config.yaml
model: "sound classifier"
dataset: "synthesized solo parts of chorales (CocoChorales)"
train_examples: 39062
noise_aug: 0.01
time_shift_ms: 50
n_mels: 64
hop_length: 320
input: "log_mel"
spec_augment: false
win_length: 512
targets: ["instrument"]
num_classes: 13
arch: "vit"
norm: "layernorm"
norm_position: "pre"
activation: "gelu"
head_dim: 48
fused_qkv: false
bias: "none"
qk_norm: true
parallel_block: false
inner_norm: true
moe: "expert_choice"
num_experts: 8
moe_every: 1
expert_mlp_ratio: 1
experts_per_token: 2
shared_expert: true
patch_size: [16, 8]
layers: 8
width: 192
positions: "learned"
pooling: "class_token"
register_tokens: 4
mixing: "cutmix"
label_smoothing: 0.1
loss: "cross_entropy"
residual_init: "none"
optimizer: "adamw"
lr: 0.0021
beta1: 0.95
beta2: 0.99
eps: 1e-06
grad_clip: 5.0
steps: 10100
batch_size: 256
epochs: 66.2
lr_schedule: "linear"
final_lr_fraction: 0
warmup_steps: 1010
weight_decay: 0.07
Rows from block 3 of a small sound classifier, named by matrix and row number. Rows with one number within an expert belong to one neuron, the router's apart. Each number is 200 + 40 x the weight over its row's rms, rounded and kept within 0 to 999. All counts start at 0. After the name is the row's rms in percent of the matrix's.
Before each expert's rows are labels from the 100 clips, of 14848, where the router gives the expert most weight on average: "band" is the frequency band that holds the peak. Only what is clearly more common there than usual is listed. The data: synthesized solo parts of chorales (CocoChorales). In brackets: how many of the 100.
# router: router (model.blocks.3.mlp.router.weight, 8x192), inputs 0-95
# up: expert up (model.blocks.3.mlp.up, 8x192x192), inputs 0-95
# down: expert down (model.blocks.3.mlp.down, 8x192x192, transposed), outputs 0-95

# expert 6
band: 2000 to 4000 Hz (65)
router.6,104,184,178,197,237,244,218,165,158,188,211,167,133,201,184,127,180,308,171,187,212,113,164,222,172,181,208,246,187,158,176,180,257,211,223,251,200,240,191,224,203,264,173,153,196,206,195,162,271,201,187,183,227,197,217,257,242,165,235,224,174,118,281,159,276,209,253,191,153,109,170,219,243,229,229,182,161,156,153,191,199,210,182,224,150,124,225,139,206,217,196,250,240,248,274,255,232
up.20,096,152,234,166,225,173,174,257,228,158,155,165,237,223,221,221,219,181,211,229,144,182,254,272,199,221,79,175,207,174,277,127,136,205,235,186,189,197,207,166,178,233,237,275,178,214,183,167,184,147,179,247,214,255,193,185,64,168,186,247,232,197,145,229,194,159,206,241,181,202,144,219,212,189,208,174,205,248,257,158,227,215,258,185,169,190,235,246,210,279,203,181,124,205,205,197,230
down.20,104,118,232,208,216,181,172,244,182,273,161,226,231,194,213,229,159,246,275,177,242,138,235,150,175,152,198,132,188,182,251,156,146,201,259,165,195,253,152,174,204,227,171,212,177,273,206,148,253,183,202,204,159,188,194,205,200,155,252,203,250,258,200,269,112,137,138,186,177,190,103,172,133,197,229,274,178,159,179,194,134,210,197,273,167,200,289,195,211,239,215,193,172,278,157,201,355
up.21,111,227,215,210,219,239,168,218,262,284,151,180,170,206,203,266,308,199,176,271,249,329,252,226,164,126,210,214,204,153,186,208,173,122,184,188,228,230,190,189,239,179,202,264,178,237,145,278,271,255,180,216,238,258,262,121,135,225,209,156,287,211,215,194,206,155,221,268,185,190,163,195,235,174,183,158,185,213,200,203,162,223,156,197,212,243,190,179,189,253,200,217,194,128,162,185,142
down.21,114,281,195,175,221,205,132,205,163,254,171,174,134,205,242,197,192,150,220,257,145,252,244,208,238,291,223,145,262,217,169,189,164,187,178,195,248,176,239,269,194,215,200,191,138,229,178,207,137,207,196,182,185,217,264,150,172,164,204,178,215,219,217,149,164,172,237,213,218,221,263,140,184,228,258,151,242,194,177,237,225,235,183,199,160,140,215,259,231,141,199,230,195,131,225,160,213
up.22,108,219,235,148,156,243,122,213,234,238,193,164,180,181,208,297,250,246,172,258,236,271,299,196,198,255,235,168,206,189,132,239,169,124,155,170,247,213,193,200,214,187,263,291,134,184,169,248,231,175,188,264,254,246,225,178,149,216,249,182,245,169,181,229,239,212,197,193,220,189,165,221,222,215,194,154,235,224,124,197,199,208,202,195,221,308,144,239,142,208,210,238,186,118,172,194,167
down.22,116,306,234,211,233,165,141,249,226,246,172,161,150,217,248,205,221,183,240,236,204,258,233,245,163,263,177,209,216,170,165,200,118,166,162,183,195,202,195,224,223,215,224,220,131,239,161,236,262,173,194,209,200,273,250,170,190,210,159,198,177,157,190,116,186,163,195,224,228,167,203,219,204,216,195,146,238,219,220,241,186,217,208,253,171,150,244,201,222,150,189,187,224,116,225,191,219
up.23,085,234,198,151,189,171,187,161,219,163,229,175,235,209,172,197,239,123,171,175,220,241,305,209,192,266,180,213,134,164,235,165,173,184,113,153,166,180,203,248,238,179,239,216,177,150,241,286,194,224,225,204,211,161,199,169,214,217,248,207,155,262,176,192,177,171,126,214,179,240,259,124,190,194,227,222,295,239,184,242,248,141,168,220,184,229,161,225,227,190,209,212,118,181,183,168,172
down.23,081,238,200,230,124,251,165,202,190,227,249,171,184,210,147,168,205,138,245,242,199,295,277,223,156,214,204,180,183,222,185,146,157,265,177,145,213,164,116,283,232,165,232,202,123,217,232,233,235,191,162,174,100,215,189,157,194,215,222,221,196,222,235,189,148,184,208,173,244,186,232,233,273,193,110,157,184,202,201,129,187,189,242,237,205,209,275,186,186,221,152,160,178,221,239,120,142
up.24,095,106,208,154,188,151,180,256,174,227,180,261,238,205,180,214,160,188,181,157,180,183,249,205,201,265,185,224,245,162,232,142,211,204,201,164,207,172,265,160,210,218,163,242,214,256,285,185,159,229,238,178,215,234,239,208,162,208,216,238,186,253,189,211,130,84,232,161,210,253,229,189,176,195,256,153,206,271,186,209,214,193,180,178,227,238,161,241,199,254,208,195,148,161,211,195,245
down.24,088,232,186,231,268,206,133,281,158,143,175,212,249,155,183,167,214,222,247,180,251,188,230,174,151,150,211,194,204,181,256,158,113,207,214,189,214,231,210,219,139,195,223,196,107,237,193,152,208,208,174,224,145,192,153,162,161,164,285,252,223,219,256,193,145,180,227,191,221,203,166,222,138,150,202,166,166,202,202,258,191,272,211,154,187,251,188,235,226,240,242,169,147,264,219,154,201
up.25,099,155,175,202,198,166,209,202,229,232,222,222,276,269,225,122,296,159,218,168,185,224,168,148,254,190,217,193,163,199,266,269,232,254,182,184,210,212,270,218,233,185,173,247,189,149,253,169,194,192,163,238,129,245,214,256,228,170,193,204,194,201,267,220,135,236,159,214,181,225,178,180,182,112,186,202,182,242,171,164,133,256,166,163,207,228,221,197,172,187,106,129,179,146,231,175,121
down.25,103,175,164,272,233,215,192,119,207,176,176,240,237,224,172,186,216,199,195,127,227,197,137,85,176,250,145,172,128,237,190,211,212,259,195,158,215,250,207,184,177,138,186,255,169,272,240,150,158,223,192,152,167,196,197,310,248,172,179,249,154,206,221,132,88,202,265,234,228,150,234,270,225,132,164,173,170,210,164,200,150,206,208,180,214,230,170,246,261,233,234,174,196,238,229,229,217

# expert 3
band: 2000 to 4000 Hz (99)
router.3,097,236,173,233,227,208,189,203,182,160,181,129,232,207,213,197,218,175,258,175,194,262,132,193,262,215,161,160,257,184,221,209,149,207,205,216,174,168,182,195,228,158,221,233,144,169,244,140,230,179,209,154,161,153,204,236,232,191,254,202,240,217,292,256,158,252,187,195,178,244,192,193,211,271,184,232,181,206,221,180,146,134,140,178,149,218,152,177,176,171,211,193,201,183,151,176,148
up.20,090,216,160,210,255,241,169,146,176,247,132,184,261,189,193,190,168,190,238,210,195,246,169,238,245,200,205,184,175,190,244,143,181,227,212,177,166,216,252,81,212,229,251,211,166,211,156,238,190,212,133,175,168,215,224,237,113,158,236,148,254,194,143,230,204,178,216,298,179,212,191,198,212,200,237,201,161,203,244,236,275,206,194,179,213,202,207,173,203,253,119,243,164,255,117,199,193
down.20,085,192,213,173,213,217,154,164,167,210,189,221,125,212,214,215,166,196,219,162,227,230,160,161,197,221,217,134,197,272,147,174,101,152,257,267,305,132,196,254,116,232,270,173,170,267,245,211,181,232,255,151,220,222,168,151,236,208,272,190,226,182,253,176,237,215,232,214,265,193,221,143,250,125,220,273,194,208,236,198,177,243,186,194,217,229,282,217,137,198,194,229,223,181,194,212,163
up.21,103,247,270,208,159,219,255,168,208,164,139,213,230,174,173,258,235,157,229,228,215,240,185,263,245,211,159,192,190,162,224,160,160,135,142,215,256,191,180,216,170,199,226,224,239,185,262,180,160,173,260,258,221,194,239,212,196,186,224,218,207,263,197,240,137,175,128,256,272,219,256,239,192,216,288,146,202,256,153,192,168,179,257,159,266,139,270,252,144,219,246,188,176,172,132,181,221
down.21,105,131,209,192,207,223,168,222,191,212,215,152,146,177,186,217,231,132,191,211,213,244,124,202,247,210,152,131,272,129,225,127,235,218,134,289,245,241,166,134,196,215,224,173,227,154,171,158,167,253,242,234,256,180,165,214,231,240,226,108,259,221,200,177,193,277,231,211,179,266,186,167,226,151,267,218,199,192,212,205,174,247,235,181,181,194,194,167,165,196,216,203,220,216,183,321,227
up.22,097,191,285,144,182,183,265,184,183,139,211,198,248,144,225,200,231,168,174,235,224,234,181,208,208,227,211,159,177,117,223,163,185,207,213,168,166,164,231,226,166,282,209,201,297,167,179,208,127,242,248,313,252,226,226,188,228,100,250,110,136,198,163,214,150,194,120,237,252,237,229,201,227,161,273,226,232,249,213,166,239,147,255,168,190,114,184,239,179,195,137,204,151,175,138,202,187
down.22,099,102,223,187,182,173,190,228,196,247,197,192,215,171,193,112,235,179,199,209,224,162,147,157,229,155,145,118,224,106,246,121,281,210,177,183,179,266,224,152,300,201,221,204,194,151,176,108,214,228,245,281,216,135,173,233,234,151,230,178,317,245,173,200,171,261,220,197,181,232,186,200,237,182,235,248,253,215,208,181,140,195,231,224,185,201,215,222,159,230,178,130,155,242,161,275,214
up.23,099,240,267,164,182,171,278,199,260,152,217,188,251,140,172,189,222,119,183,143,226,184,184,213,176,193,118,194,165,166,243,120,183,164,227,159,224,166,260,148,162,231,159,195,269,206,278,188,170,177,291,263,210,204,232,210,198,137,230,232,219,194,243,144,131,221,185,179,229,208,233,225,231,209,271,203,249,215,165,145,163,191,242,163,239,105,266,181,156,241,214,188,171,198,180,197,167
down.23,095,116,202,158,160,213,154,240,188,170,193,168,193,152,236,199,193,170,170,216,225,161,175,182,238,160,175,91,212,97,206,101,252,225,186,230,251,276,247,137,250,241,219,197,184,142,204,133,169,258,225,240,251,159,109,186,218,186,272,138,252,225,167,167,146,304,216,181,207,202,159,124,215,222,309,261,180,211,172,237,183,252,219,223,170,207,196,152,187,199,211,176,169,187,195,276,242
up.24,097,232,199,182,157,146,267,196,232,152,224,152,230,177,235,271,191,157,206,159,211,226,124,226,125,186,150,207,129,156,214,140,165,147,180,224,214,194,214,142,191,193,171,189,291,227,262,186,146,165,277,248,225,218,191,198,199,113,226,205,229,246,155,198,147,197,146,203,236,211,179,166,237,158,262,190,242,194,192,140,193,178,300,145,231,169,215,167,207,233,162,243,179,245,196,192,201
down.24,097,145,205,111,185,194,198,237,174,226,203,176,161,218,192,210,201,177,122,202,230,228,153,163,185,196,142,124,213,129,175,114,280,191,157,241,257,279,175,175,270,218,189,256,175,114,218,174,194,214,262,231,286,194,159,226,232,176,235,153,273,297,178,177,154,245,166,166,224,185,161,102,197,213,283,199,173,214,147,232,177,238,241,221,164,258,213,210,246,164,191,246,163,208,212,203,220
up.25,098,191,203,212,239,219,167,261,184,211,138,208,266,228,193,160,170,212,174,229,178,217,241,229,305,253,268,155,207,218,251,244,187,185,165,143,162,177,219,230,280,205,240,230,124,215,174,224,181,101,174,224,168,216,230,205,68,171,200,213,228,215,210,203,239,216,189,241,182,219,195,202,153,187,304,165,138,262,162,191,199,207,166,180,184,250,136,219,258,196,168,281,129,167,208,76,172
down.25,103,209,164,185,236,234,182,175,169,226,259,191,208,308,247,148,191,186,270,165,162,205,181,150,209,202,146,228,167,240,186,207,81,184,273,144,201,174,186,221,228,121,254,197,157,274,203,186,276,178,183,194,154,150,230,224,208,201,217,199,210,195,173,188,215,241,221,185,222,163,219,205,128,139,185,255,208,180,270,201,194,221,167,185,202,224,277,188,172,226,186,219,233,197,219,169,214

# expert 1
band: 1000 to 2000 Hz (95)
router.1,101,186,207,253,184,147,123,237,224,157,171,205,148,187,187,217,205,188,175,196,200,167,223,244,156,192,222,257,190,181,170,251,184,141,205,178,206,196,168,222,142,173,92,273,197,228,217,252,211,180,177,270,224,210,216,163,260,219,146,246,209,197,216,154,215,126,168,171,236,184,174,212,189,295,133,178,186,190,195,179,174,255,168,174,252,191,269,134,207,146,210,137,242,155,201,176,209
up.20,091,212,192,157,217,267,205,138,217,168,209,210,245,241,195,154,242,132,225,162,238,216,251,248,191,214,245,177,235,115,214,236,165,206,183,183,173,161,195,178,196,239,174,158,157,160,269,191,173,143,182,184,226,214,235,207,140,212,229,156,236,223,221,234,222,264,136,307,195,223,251,196,223,154,238,270,221,268,179,152,251,200,255,158,249,175,218,143,144,211,130,252,163,194,197,236,176
down.20,089,200,241,173,244,185,117,187,266,226,164,216,129,255,237,201,263,228,154,205,180,205,177,176,231,225,142,185,261,201,232,263,184,147,175,210,241,169,133,219,196,239,220,256,146,220,234,233,218,200,149,196,260,204,224,194,186,186,176,170,290,254,180,208,225,195,235,252,291,210,190,206,275,160,210,146,228,268,199,162,154,266,198,251,171,244,211,272,134,253,174,215,220,208,156,203,179
up.21,081,170,209,174,209,237,216,249,195,227,251,202,256,209,203,158,234,279,212,163,195,195,256,190,204,225,199,210,199,146,224,197,216,208,194,141,174,137,276,144,299,221,229,252,147,194,228,191,119,218,149,149,223,229,220,243,173,215,226,188,147,217,168,239,158,149,214,239,185,272,196,154,180,158,242,220,230,252,168,101,173,252,223,218,222,185,182,282,232,258,211,203,175,176,219,253,214
down.21,068,217,173,269,175,159,183,163,176,175,142,191,216,171,279,240,221,164,196,161,186,141,257,198,177,157,248,222,221,216,279,150,140,196,182,245,261,279,220,179,196,154,206,164,222,187,176,130,182,213,153,262,170,297,204,174,227,236,168,167,206,155,195,208,221,223,263,87,260,216,157,185,236,230,218,225,144,206,198,241,210,275,202,158,251,168,210,139,144,233,188,165,194,184,194,236,209
up.22,118,202,168,178,170,227,188,209,212,217,213,137,203,174,258,190,178,173,251,167,185,283,233,144,256,139,270,170,265,160,242,226,266,148,181,214,199,197,230,188,177,238,183,217,241,211,265,155,158,118,211,226,219,248,204,182,176,276,171,251,211,302,194,172,228,180,256,219,212,233,222,149,224,161,273,215,196,185,163,175,235,198,183,153,222,277,243,227,125,151,200,274,185,148,216,199,211
down.22,119,246,267,198,192,247,208,233,195,218,203,143,166,165,249,203,274,150,158,258,190,216,171,182,166,268,193,219,259,194,178,208,178,199,182,231,206,183,240,243,142,245,221,271,167,229,239,242,212,187,146,173,220,241,261,163,137,197,167,181,235,203,215,148,158,228,228,252,227,202,175,175,213,146,173,99,194,228,134,194,174,212,145,217,155,220,253,247,184,184,153,282,233,167,298,201,154
up.23,103,182,237,227,120,222,245,170,198,250,205,216,207,234,238,245,190,248,190,193,228,190,149,234,255,244,211,218,230,279,214,230,198,192,250,176,153,222,169,241,183,191,208,157,310,189,262,152,177,259,196,168,142,170,198,224,209,233,137,214,171,213,177,267,255,207,207,278,218,232,244,227,247,220,249,215,207,190,170,174,245,161,315,252,285,191,139,198,144,197,184,255,205,201,196,230,170
down.23,103,214,264,147,187,213,210,181,209,130,284,185,218,220,211,232,220,166,235,235,213,186,173,255,227,202,206,208,185,247,255,182,264,195,218,191,200,217,196,141,153,217,243,233,242,147,178,169,163,207,187,202,158,230,183,175,201,235,103,245,245,212,238,172,196,222,204,238,158,200,242,201,207,192,238,232,149,155,229,139,327,139,233,134,262,159,130,208,138,178,172,135,148,164,199,195,204
up.24,094,227,191,208,183,224,164,174,180,270,189,230,287,153,141,156,191,127,193,219,253,225,242,212,165,270,131,180,173,150,189,252,198,286,202,235,243,229,284,110,205,208,226,188,266,235,205,164,162,161,257,173,253,257,211,190,199,246,198,150,194,179,242,222,202,145,172,209,172,264,177,240,192,183,220,237,196,194,158,175,174,192,208,148,134,248,180,266,234,235,186,222,195,182,187,174,188
down.24,100,221,185,176,176,183,201,199,148,208,200,240,206,150,205,217,134,253,200,215,189,227,135,213,237,218,181,187,180,206,129,124,191,227,202,253,197,187,175,139,182,138,175,177,140,206,139,182,234,242,234,202,186,170,164,200,262,257,179,175,179,199,198,201,224,234,223,207,180,252,297,193,164,188,100,186,247,180,281,301,131,192,195,221,147,211,179,259,149,158,167,240,248,176,185,191,237
up.25,106,206,191,225,164,250,209,135,223,214,240,147,180,214,217,209,216,225,234,187,213,252,225,166,268,185,204,163,279,180,195,171,186,187,153,179,199,146,226,191,212,273,188,200,171,173,244,193,213,130,239,205,222,212,302,160,236,273,171,200,135,286,187,272,249,252,243,248,195,187,229,196,202,154,241,206,232,193,239,158,291,193,181,208,243,189,218,183,73,161,168,264,209,147,199,229,179
down.25,108,213,253,161,158,226,199,215,210,263,186,171,128,242,280,226,213,173,188,208,155,254,99,124,189,263,210,188,241,165,134,252,158,147,289,220,212,205,222,210,192,227,168,282,186,233,156,249,259,172,172,188,187,260,258,145,169,195,231,200,224,191,218,192,186,207,237,285,213,222,208,174,187,158,203,158,224,151,118,180,202,180,167,217,242,196,192,267,148,184,168,230,233,153,278,236,219

# expert 4
band: 250 to 500 Hz (78)
router.4,098,171,220,188,240,202,173,202,179,258,182,280,172,240,170,230,198,229,147,193,185,177,204,220,176,193,154,209,193,207,210,203,187,201,197,221,232,196,201,149,213,178,208,189,152,215,224,268,163,213,230,229,253,218,173,150,228,97,211,212,279,218,166,169,181,190,281,183,222,166,213,206,227,143,159,254,182,201,262,233,198,224,154,208,264,208,234,262,201,203,248,284,177,195,145,254,182
up.13,099,214,286,211,214,172,209,211,189,164,230,216,268,189,195,153,184,138,228,251,266,219,249,122,145,188,217,183,201,242,174,78,200,256,197,162,211,205,235,197,138,235,210,200,194,195,127,177,216,147,189,218,186,181,195,283,209,203,207,269,138,224,172,293,206,163,145,275,166,225,244,256,132,181,180,203,224,221,233,229,223,175,164,195,202,160,218,256,196,192,200,206,131,157,180,234,198
down.13,094,243,279,175,222,219,179,214,156,96,154,147,141,136,226,179,224,177,182,238,186,169,231,206,194,231,284,195,207,176,260,211,134,170,206,191,286,199,171,237,179,231,204,213,195,199,190,235,167,231,208,212,189,236,214,182,219,164,246,216,134,221,207,162,221,205,264,234,211,275,194,190,171,213,135,114,219,137,199,178,251,257,257,152,163,190,115,186,320,206,233,182,146,215,121,232,247
up.14,117,226,205,197,185,236,208,201,133,197,304,262,206,195,229,250,214,221,237,220,149,215,197,209,195,248,170,215,188,148,210,216,238,210,193,285,232,248,190,158,185,174,234,174,277,170,121,149,103,211,191,167,202,233,153,187,164,204,141,220,253,219,284,219,191,126,202,242,181,169,215,201,151,218,216,189,181,201,188,251,335,243,187,189,179,197,169,208,206,195,168,271,227,188,176,181,239
down.14,123,263,226,226,189,172,240,166,217,167,241,136,233,232,215,159,162,176,171,228,243,204,215,159,193,215,261,167,210,235,192,208,259,141,158,207,194,219,160,271,136,163,152,225,192,209,187,204,192,181,136,236,224,177,157,192,211,139,176,198,193,196,266,212,202,239,154,287,131,247,228,184,153,181,201,195,204,162,197,177,204,155,222,161,293,239,113,272,219,255,168,203,100,208,226,186,182
up.15,087,210,217,224,272,294,162,210,172,182,117,273,191,185,177,200,153,245,188,209,224,254,235,164,228,207,205,184,217,203,221,208,178,236,204,235,230,145,189,229,220,187,204,196,175,232,247,192,169,273,218,211,190,241,179,187,136,156,166,245,220,209,263,152,199,132,213,278,193,233,237,239,150,194,199,208,209,176,182,229,214,210,167,216,213,165,213,245,265,195,248,235,219,172,211,95,184
down.15,096,207,155,215,233,282,217,167,184,88,221,217,183,248,195,254,187,192,190,100,159,217,177,181,154,204,218,178,162,190,137,165,188,200,190,215,193,233,235,228,203,194,224,220,248,181,190,186,207,186,172,174,171,215,131,274,208,221,170,192,195,158,171,180,220,190,182,125,225,148,261,266,220,122,146,287,231,151,231,190,242,211,188,185,264,205,236,208,133,228,211,165,285,262,263,162,227
up.16,106,153,179,278,215,159,162,164,189,260,154,254,197,202,166,318,203,189,160,207,159,200,153,247,211,246,205,210,215,187,147,133,235,238,213,181,210,226,188,149,193,195,242,239,196,181,234,222,228,246,159,180,138,236,244,211,222,210,217,164,194,197,256,143,167,235,238,174,193,104,216,224,265,156,182,179,178,235,223,244,221,241,170,187,186,201,118,79,148,185,125,195,303,244,221,193,190
down.16,108,212,251,170,215,251,227,229,142,207,175,192,242,239,219,181,185,172,218,220,177,190,217,153,240,196,186,203,185,233,120,164,218,210,98,193,191,251,222,160,204,248,158,182,188,153,127,191,224,167,184,194,216,166,227,213,227,217,186,169,208,218,181,253,184,216,139,232,197,146,160,131,238,189,201,200,210,219,165,124,183,147,252,225,200,167,252,237,198,212,107,238,271,199,217,206,175
up.17,106,173,230,177,197,207,225,245,186,163,225,257,164,188,212,86,105,241,227,208,170,181,265,205,195,234,203,144,288,186,210,152,203,248,179,180,138,169,167,194,173,238,183,241,159,216,248,174,128,182,235,204,226,199,246,301,199,164,205,214,182,240,274,253,203,201,187,284,162,232,240,215,222,225,234,208,196,229,179,210,178,159,169,314,100,167,112,215,207,155,185,232,179,230,191,177,182
down.17,100,248,104,193,258,203,170,125,125,165,174,207,212,171,232,233,103,219,229,189,241,181,224,132,244,217,228,160,249,218,200,126,129,203,212,150,206,282,234,166,203,208,193,236,162,200,176,218,235,208,254,219,168,233,196,253,204,268,234,151,140,157,144,188,215,210,210,174,205,202,316,180,193,200,269,228,216,125,208,264,237,198,218,255,189,181,207,201,167,99,151,204,260,157,229,168,227
up.18,116,229,134,247,254,207,136,135,240,218,172,257,173,202,187,284,164,157,205,167,132,241,180,215,210,254,138,200,177,170,167,83,215,227,242,194,186,200,208,140,206,198,212,167,157,240,233,248,203,255,195,212,169,245,196,149,182,167,272,184,235,189,264,134,192,269,233,166,187,126,223,256,220,164,191,250,204,223,207,275,190,262,187,178,260,209,180,120,179,202,173,201,253,192,158,191,227
down.18,121,197,258,215,239,222,157,220,178,236,205,185,165,247,208,230,152,178,260,184,189,244,148,129,179,191,141,167,198,243,76,211,232,209,116,238,212,181,236,158,184,228,202,155,179,137,150,201,231,188,215,191,232,164,217,234,271,212,172,182,235,184,227,213,203,215,133,226,207,120,149,218,289,174,163,222,186,211,208,132,172,116,238,221,172,173,236,190,190,198,127,265,303,185,267,192,215

# expert 2
band: 2000 to 4000 Hz (91)
router.2,098,174,191,241,134,220,215,169,139,247,186,213,174,172,217,182,279,105,193,171,186,214,187,192,193,198,173,180,223,202,239,262,200,226,171,241,166,230,164,217,238,166,228,162,202,135,220,169,168,219,184,186,144,232,170,185,279,227,183,253,153,285,152,190,145,180,284,244,243,182,262,197,165,170,198,205,242,268,181,169,157,267,137,182,243,143,188,205,228,125,180,157,201,243,200,197,198
up.5,099,209,174,252,221,241,178,230,180,249,145,234,235,249,155,195,168,212,232,215,239,262,253,178,253,163,231,80,180,187,252,235,162,119,175,176,258,191,174,154,279,212,243,179,209,177,245,137,169,240,176,142,201,232,179,250,189,238,189,215,180,216,236,240,245,127,231,277,165,239,207,199,236,135,205,208,201,209,232,172,147,211,206,128,182,288,196,231,233,203,147,228,174,202,149,184,157
down.5,099,256,211,219,190,245,169,185,226,170,174,240,231,156,215,150,160,204,263,194,222,192,230,192,234,179,179,158,215,203,190,159,208,225,147,180,225,180,211,180,230,194,252,224,181,233,207,175,221,233,204,169,166,268,137,165,147,245,259,200,235,191,241,201,159,126,202,157,244,214,225,205,257,188,105,255,123,92,166,107,177,204,282,221,223,207,250,138,206,231,123,139,233,215,198,212,170
up.6,094,137,248,208,189,268,205,229,173,129,223,203,179,104,186,168,154,225,216,191,235,214,233,186,269,226,229,133,126,216,242,226,166,173,228,243,201,251,185,103,226,287,226,165,215,205,225,142,241,231,245,142,162,277,180,158,224,265,231,182,250,223,235,122,213,171,207,241,187,183,194,168,219,125,239,229,207,212,235,238,237,198,248,203,208,215,184,164,194,199,194,254,237,258,158,211,201
down.6,102,184,231,200,118,191,206,187,208,149,175,234,259,207,203,92,194,182,228,248,253,216,183,184,251,209,131,185,216,186,278,170,121,177,189,188,169,204,225,165,157,248,197,227,210,213,184,132,181,217,155,261,100,260,140,187,231,203,220,222,224,250,202,195,203,218,173,192,194,185,180,228,195,121,140,283,176,99,232,224,103,262,197,179,156,166,246,206,232,203,212,172,163,180,197,213,183
up.7,091,221,190,199,154,302,229,223,172,153,205,174,252,92,160,171,228,175,188,244,210,223,208,219,220,156,258,147,177,162,153,223,201,226,240,205,183,229,156,139,206,273,226,188,233,230,251,187,199,199,224,175,232,307,197,135,124,247,311,146,202,230,250,154,227,199,160,182,148,225,162,186,218,111,279,180,141,216,210,176,237,186,236,235,193,253,224,163,236,216,190,200,193,202,244,172,177
down.7,092,207,161,244,108,220,155,181,157,235,189,220,246,169,201,151,157,147,265,155,178,207,189,148,161,195,103,174,198,195,215,106,114,197,175,157,134,272,210,172,191,171,156,199,178,234,209,211,206,255,189,198,121,192,105,219,208,180,244,228,268,255,245,230,128,196,179,202,218,149,193,198,209,162,134,257,173,149,183,156,125,251,259,222,208,230,311,155,175,222,184,209,222,224,207,205,218
up.8,096,204,215,196,90,187,257,224,182,112,220,169,260,151,256,155,212,168,193,180,222,151,187,166,216,190,234,145,176,161,223,228,194,206,264,196,213,206,223,141,193,205,178,272,203,249,213,213,185,232,200,171,171,279,157,138,144,245,273,213,231,234,174,151,143,216,205,147,229,238,158,178,231,139,271,213,153,181,171,195,251,193,256,170,215,228,178,215,214,207,172,209,144,221,251,195,177
down.8,104,198,177,172,120,174,203,178,171,150,203,236,223,150,213,141,182,217,224,194,243,222,198,133,152,223,123,180,222,157,197,137,146,203,192,149,172,290,248,178,183,200,142,215,206,242,183,162,255,210,175,221,92,212,146,152,215,216,223,231,176,249,207,202,201,201,205,227,240,146,201,229,204,125,165,266,196,168,195,199,144,251,212,264,190,209,253,185,214,133,158,252,240,191,218,217,215
up.9,110,155,160,220,243,135,200,223,313,215,259,263,186,194,274,199,253,188,206,222,148,209,191,198,234,180,244,253,241,233,226,262,210,178,148,214,207,155,136,231,203,217,212,223,190,182,131,223,210,117,257,217,221,222,225,240,227,183,200,233,234,184,206,218,210,189,165,182,220,215,213,178,198,220,220,212,209,325,187,265,193,200,210,179,263,211,161,196,216,135,240,233,191,155,204,178,124
down.9,110,206,183,201,259,138,141,188,289,184,149,215,173,252,131,219,289,168,235,172,229,252,186,183,241,176,192,245,201,186,181,283,210,140,202,185,214,174,192,207,209,177,193,202,177,237,216,255,270,212,163,231,251,245,191,247,234,183,145,204,303,225,247,250,218,171,166,178,177,176,157,194,170,144,157,230,255,215,221,153,149,239,179,150,271,238,153,231,205,255,187,124,146,292,196,178,191
up.10,094,225,211,110,247,157,200,270,291,160,248,195,242,182,215,153,243,247,221,220,201,192,257,286,155,164,292,239,216,243,214,124,198,263,186,138,161,139,277,209,244,190,141,148,125,199,219,233,244,229,150,248,198,153,195,194,163,233,225,200,169,162,179,209,179,254,214,177,163,212,231,194,187,212,188,262,165,217,202,189,227,245,171,155,226,196,212,166,188,196,214,196,144,230,164,195,204
down.10,097,193,212,146,145,230,199,168,146,223,159,194,216,294,205,210,173,205,108,258,183,233,194,180,153,219,183,239,248,187,162,149,232,226,209,188,151,256,250,173,171,81,126,176,246,220,143,178,199,211,194,243,208,199,211,233,167,231,200,180,163,155,180,182,191,288,163,209,244,164,158,224,189,193,160,195,193,228,215,218,257,218,164,245,154,134,243,172,135,205,247,262,240,177,263,176,215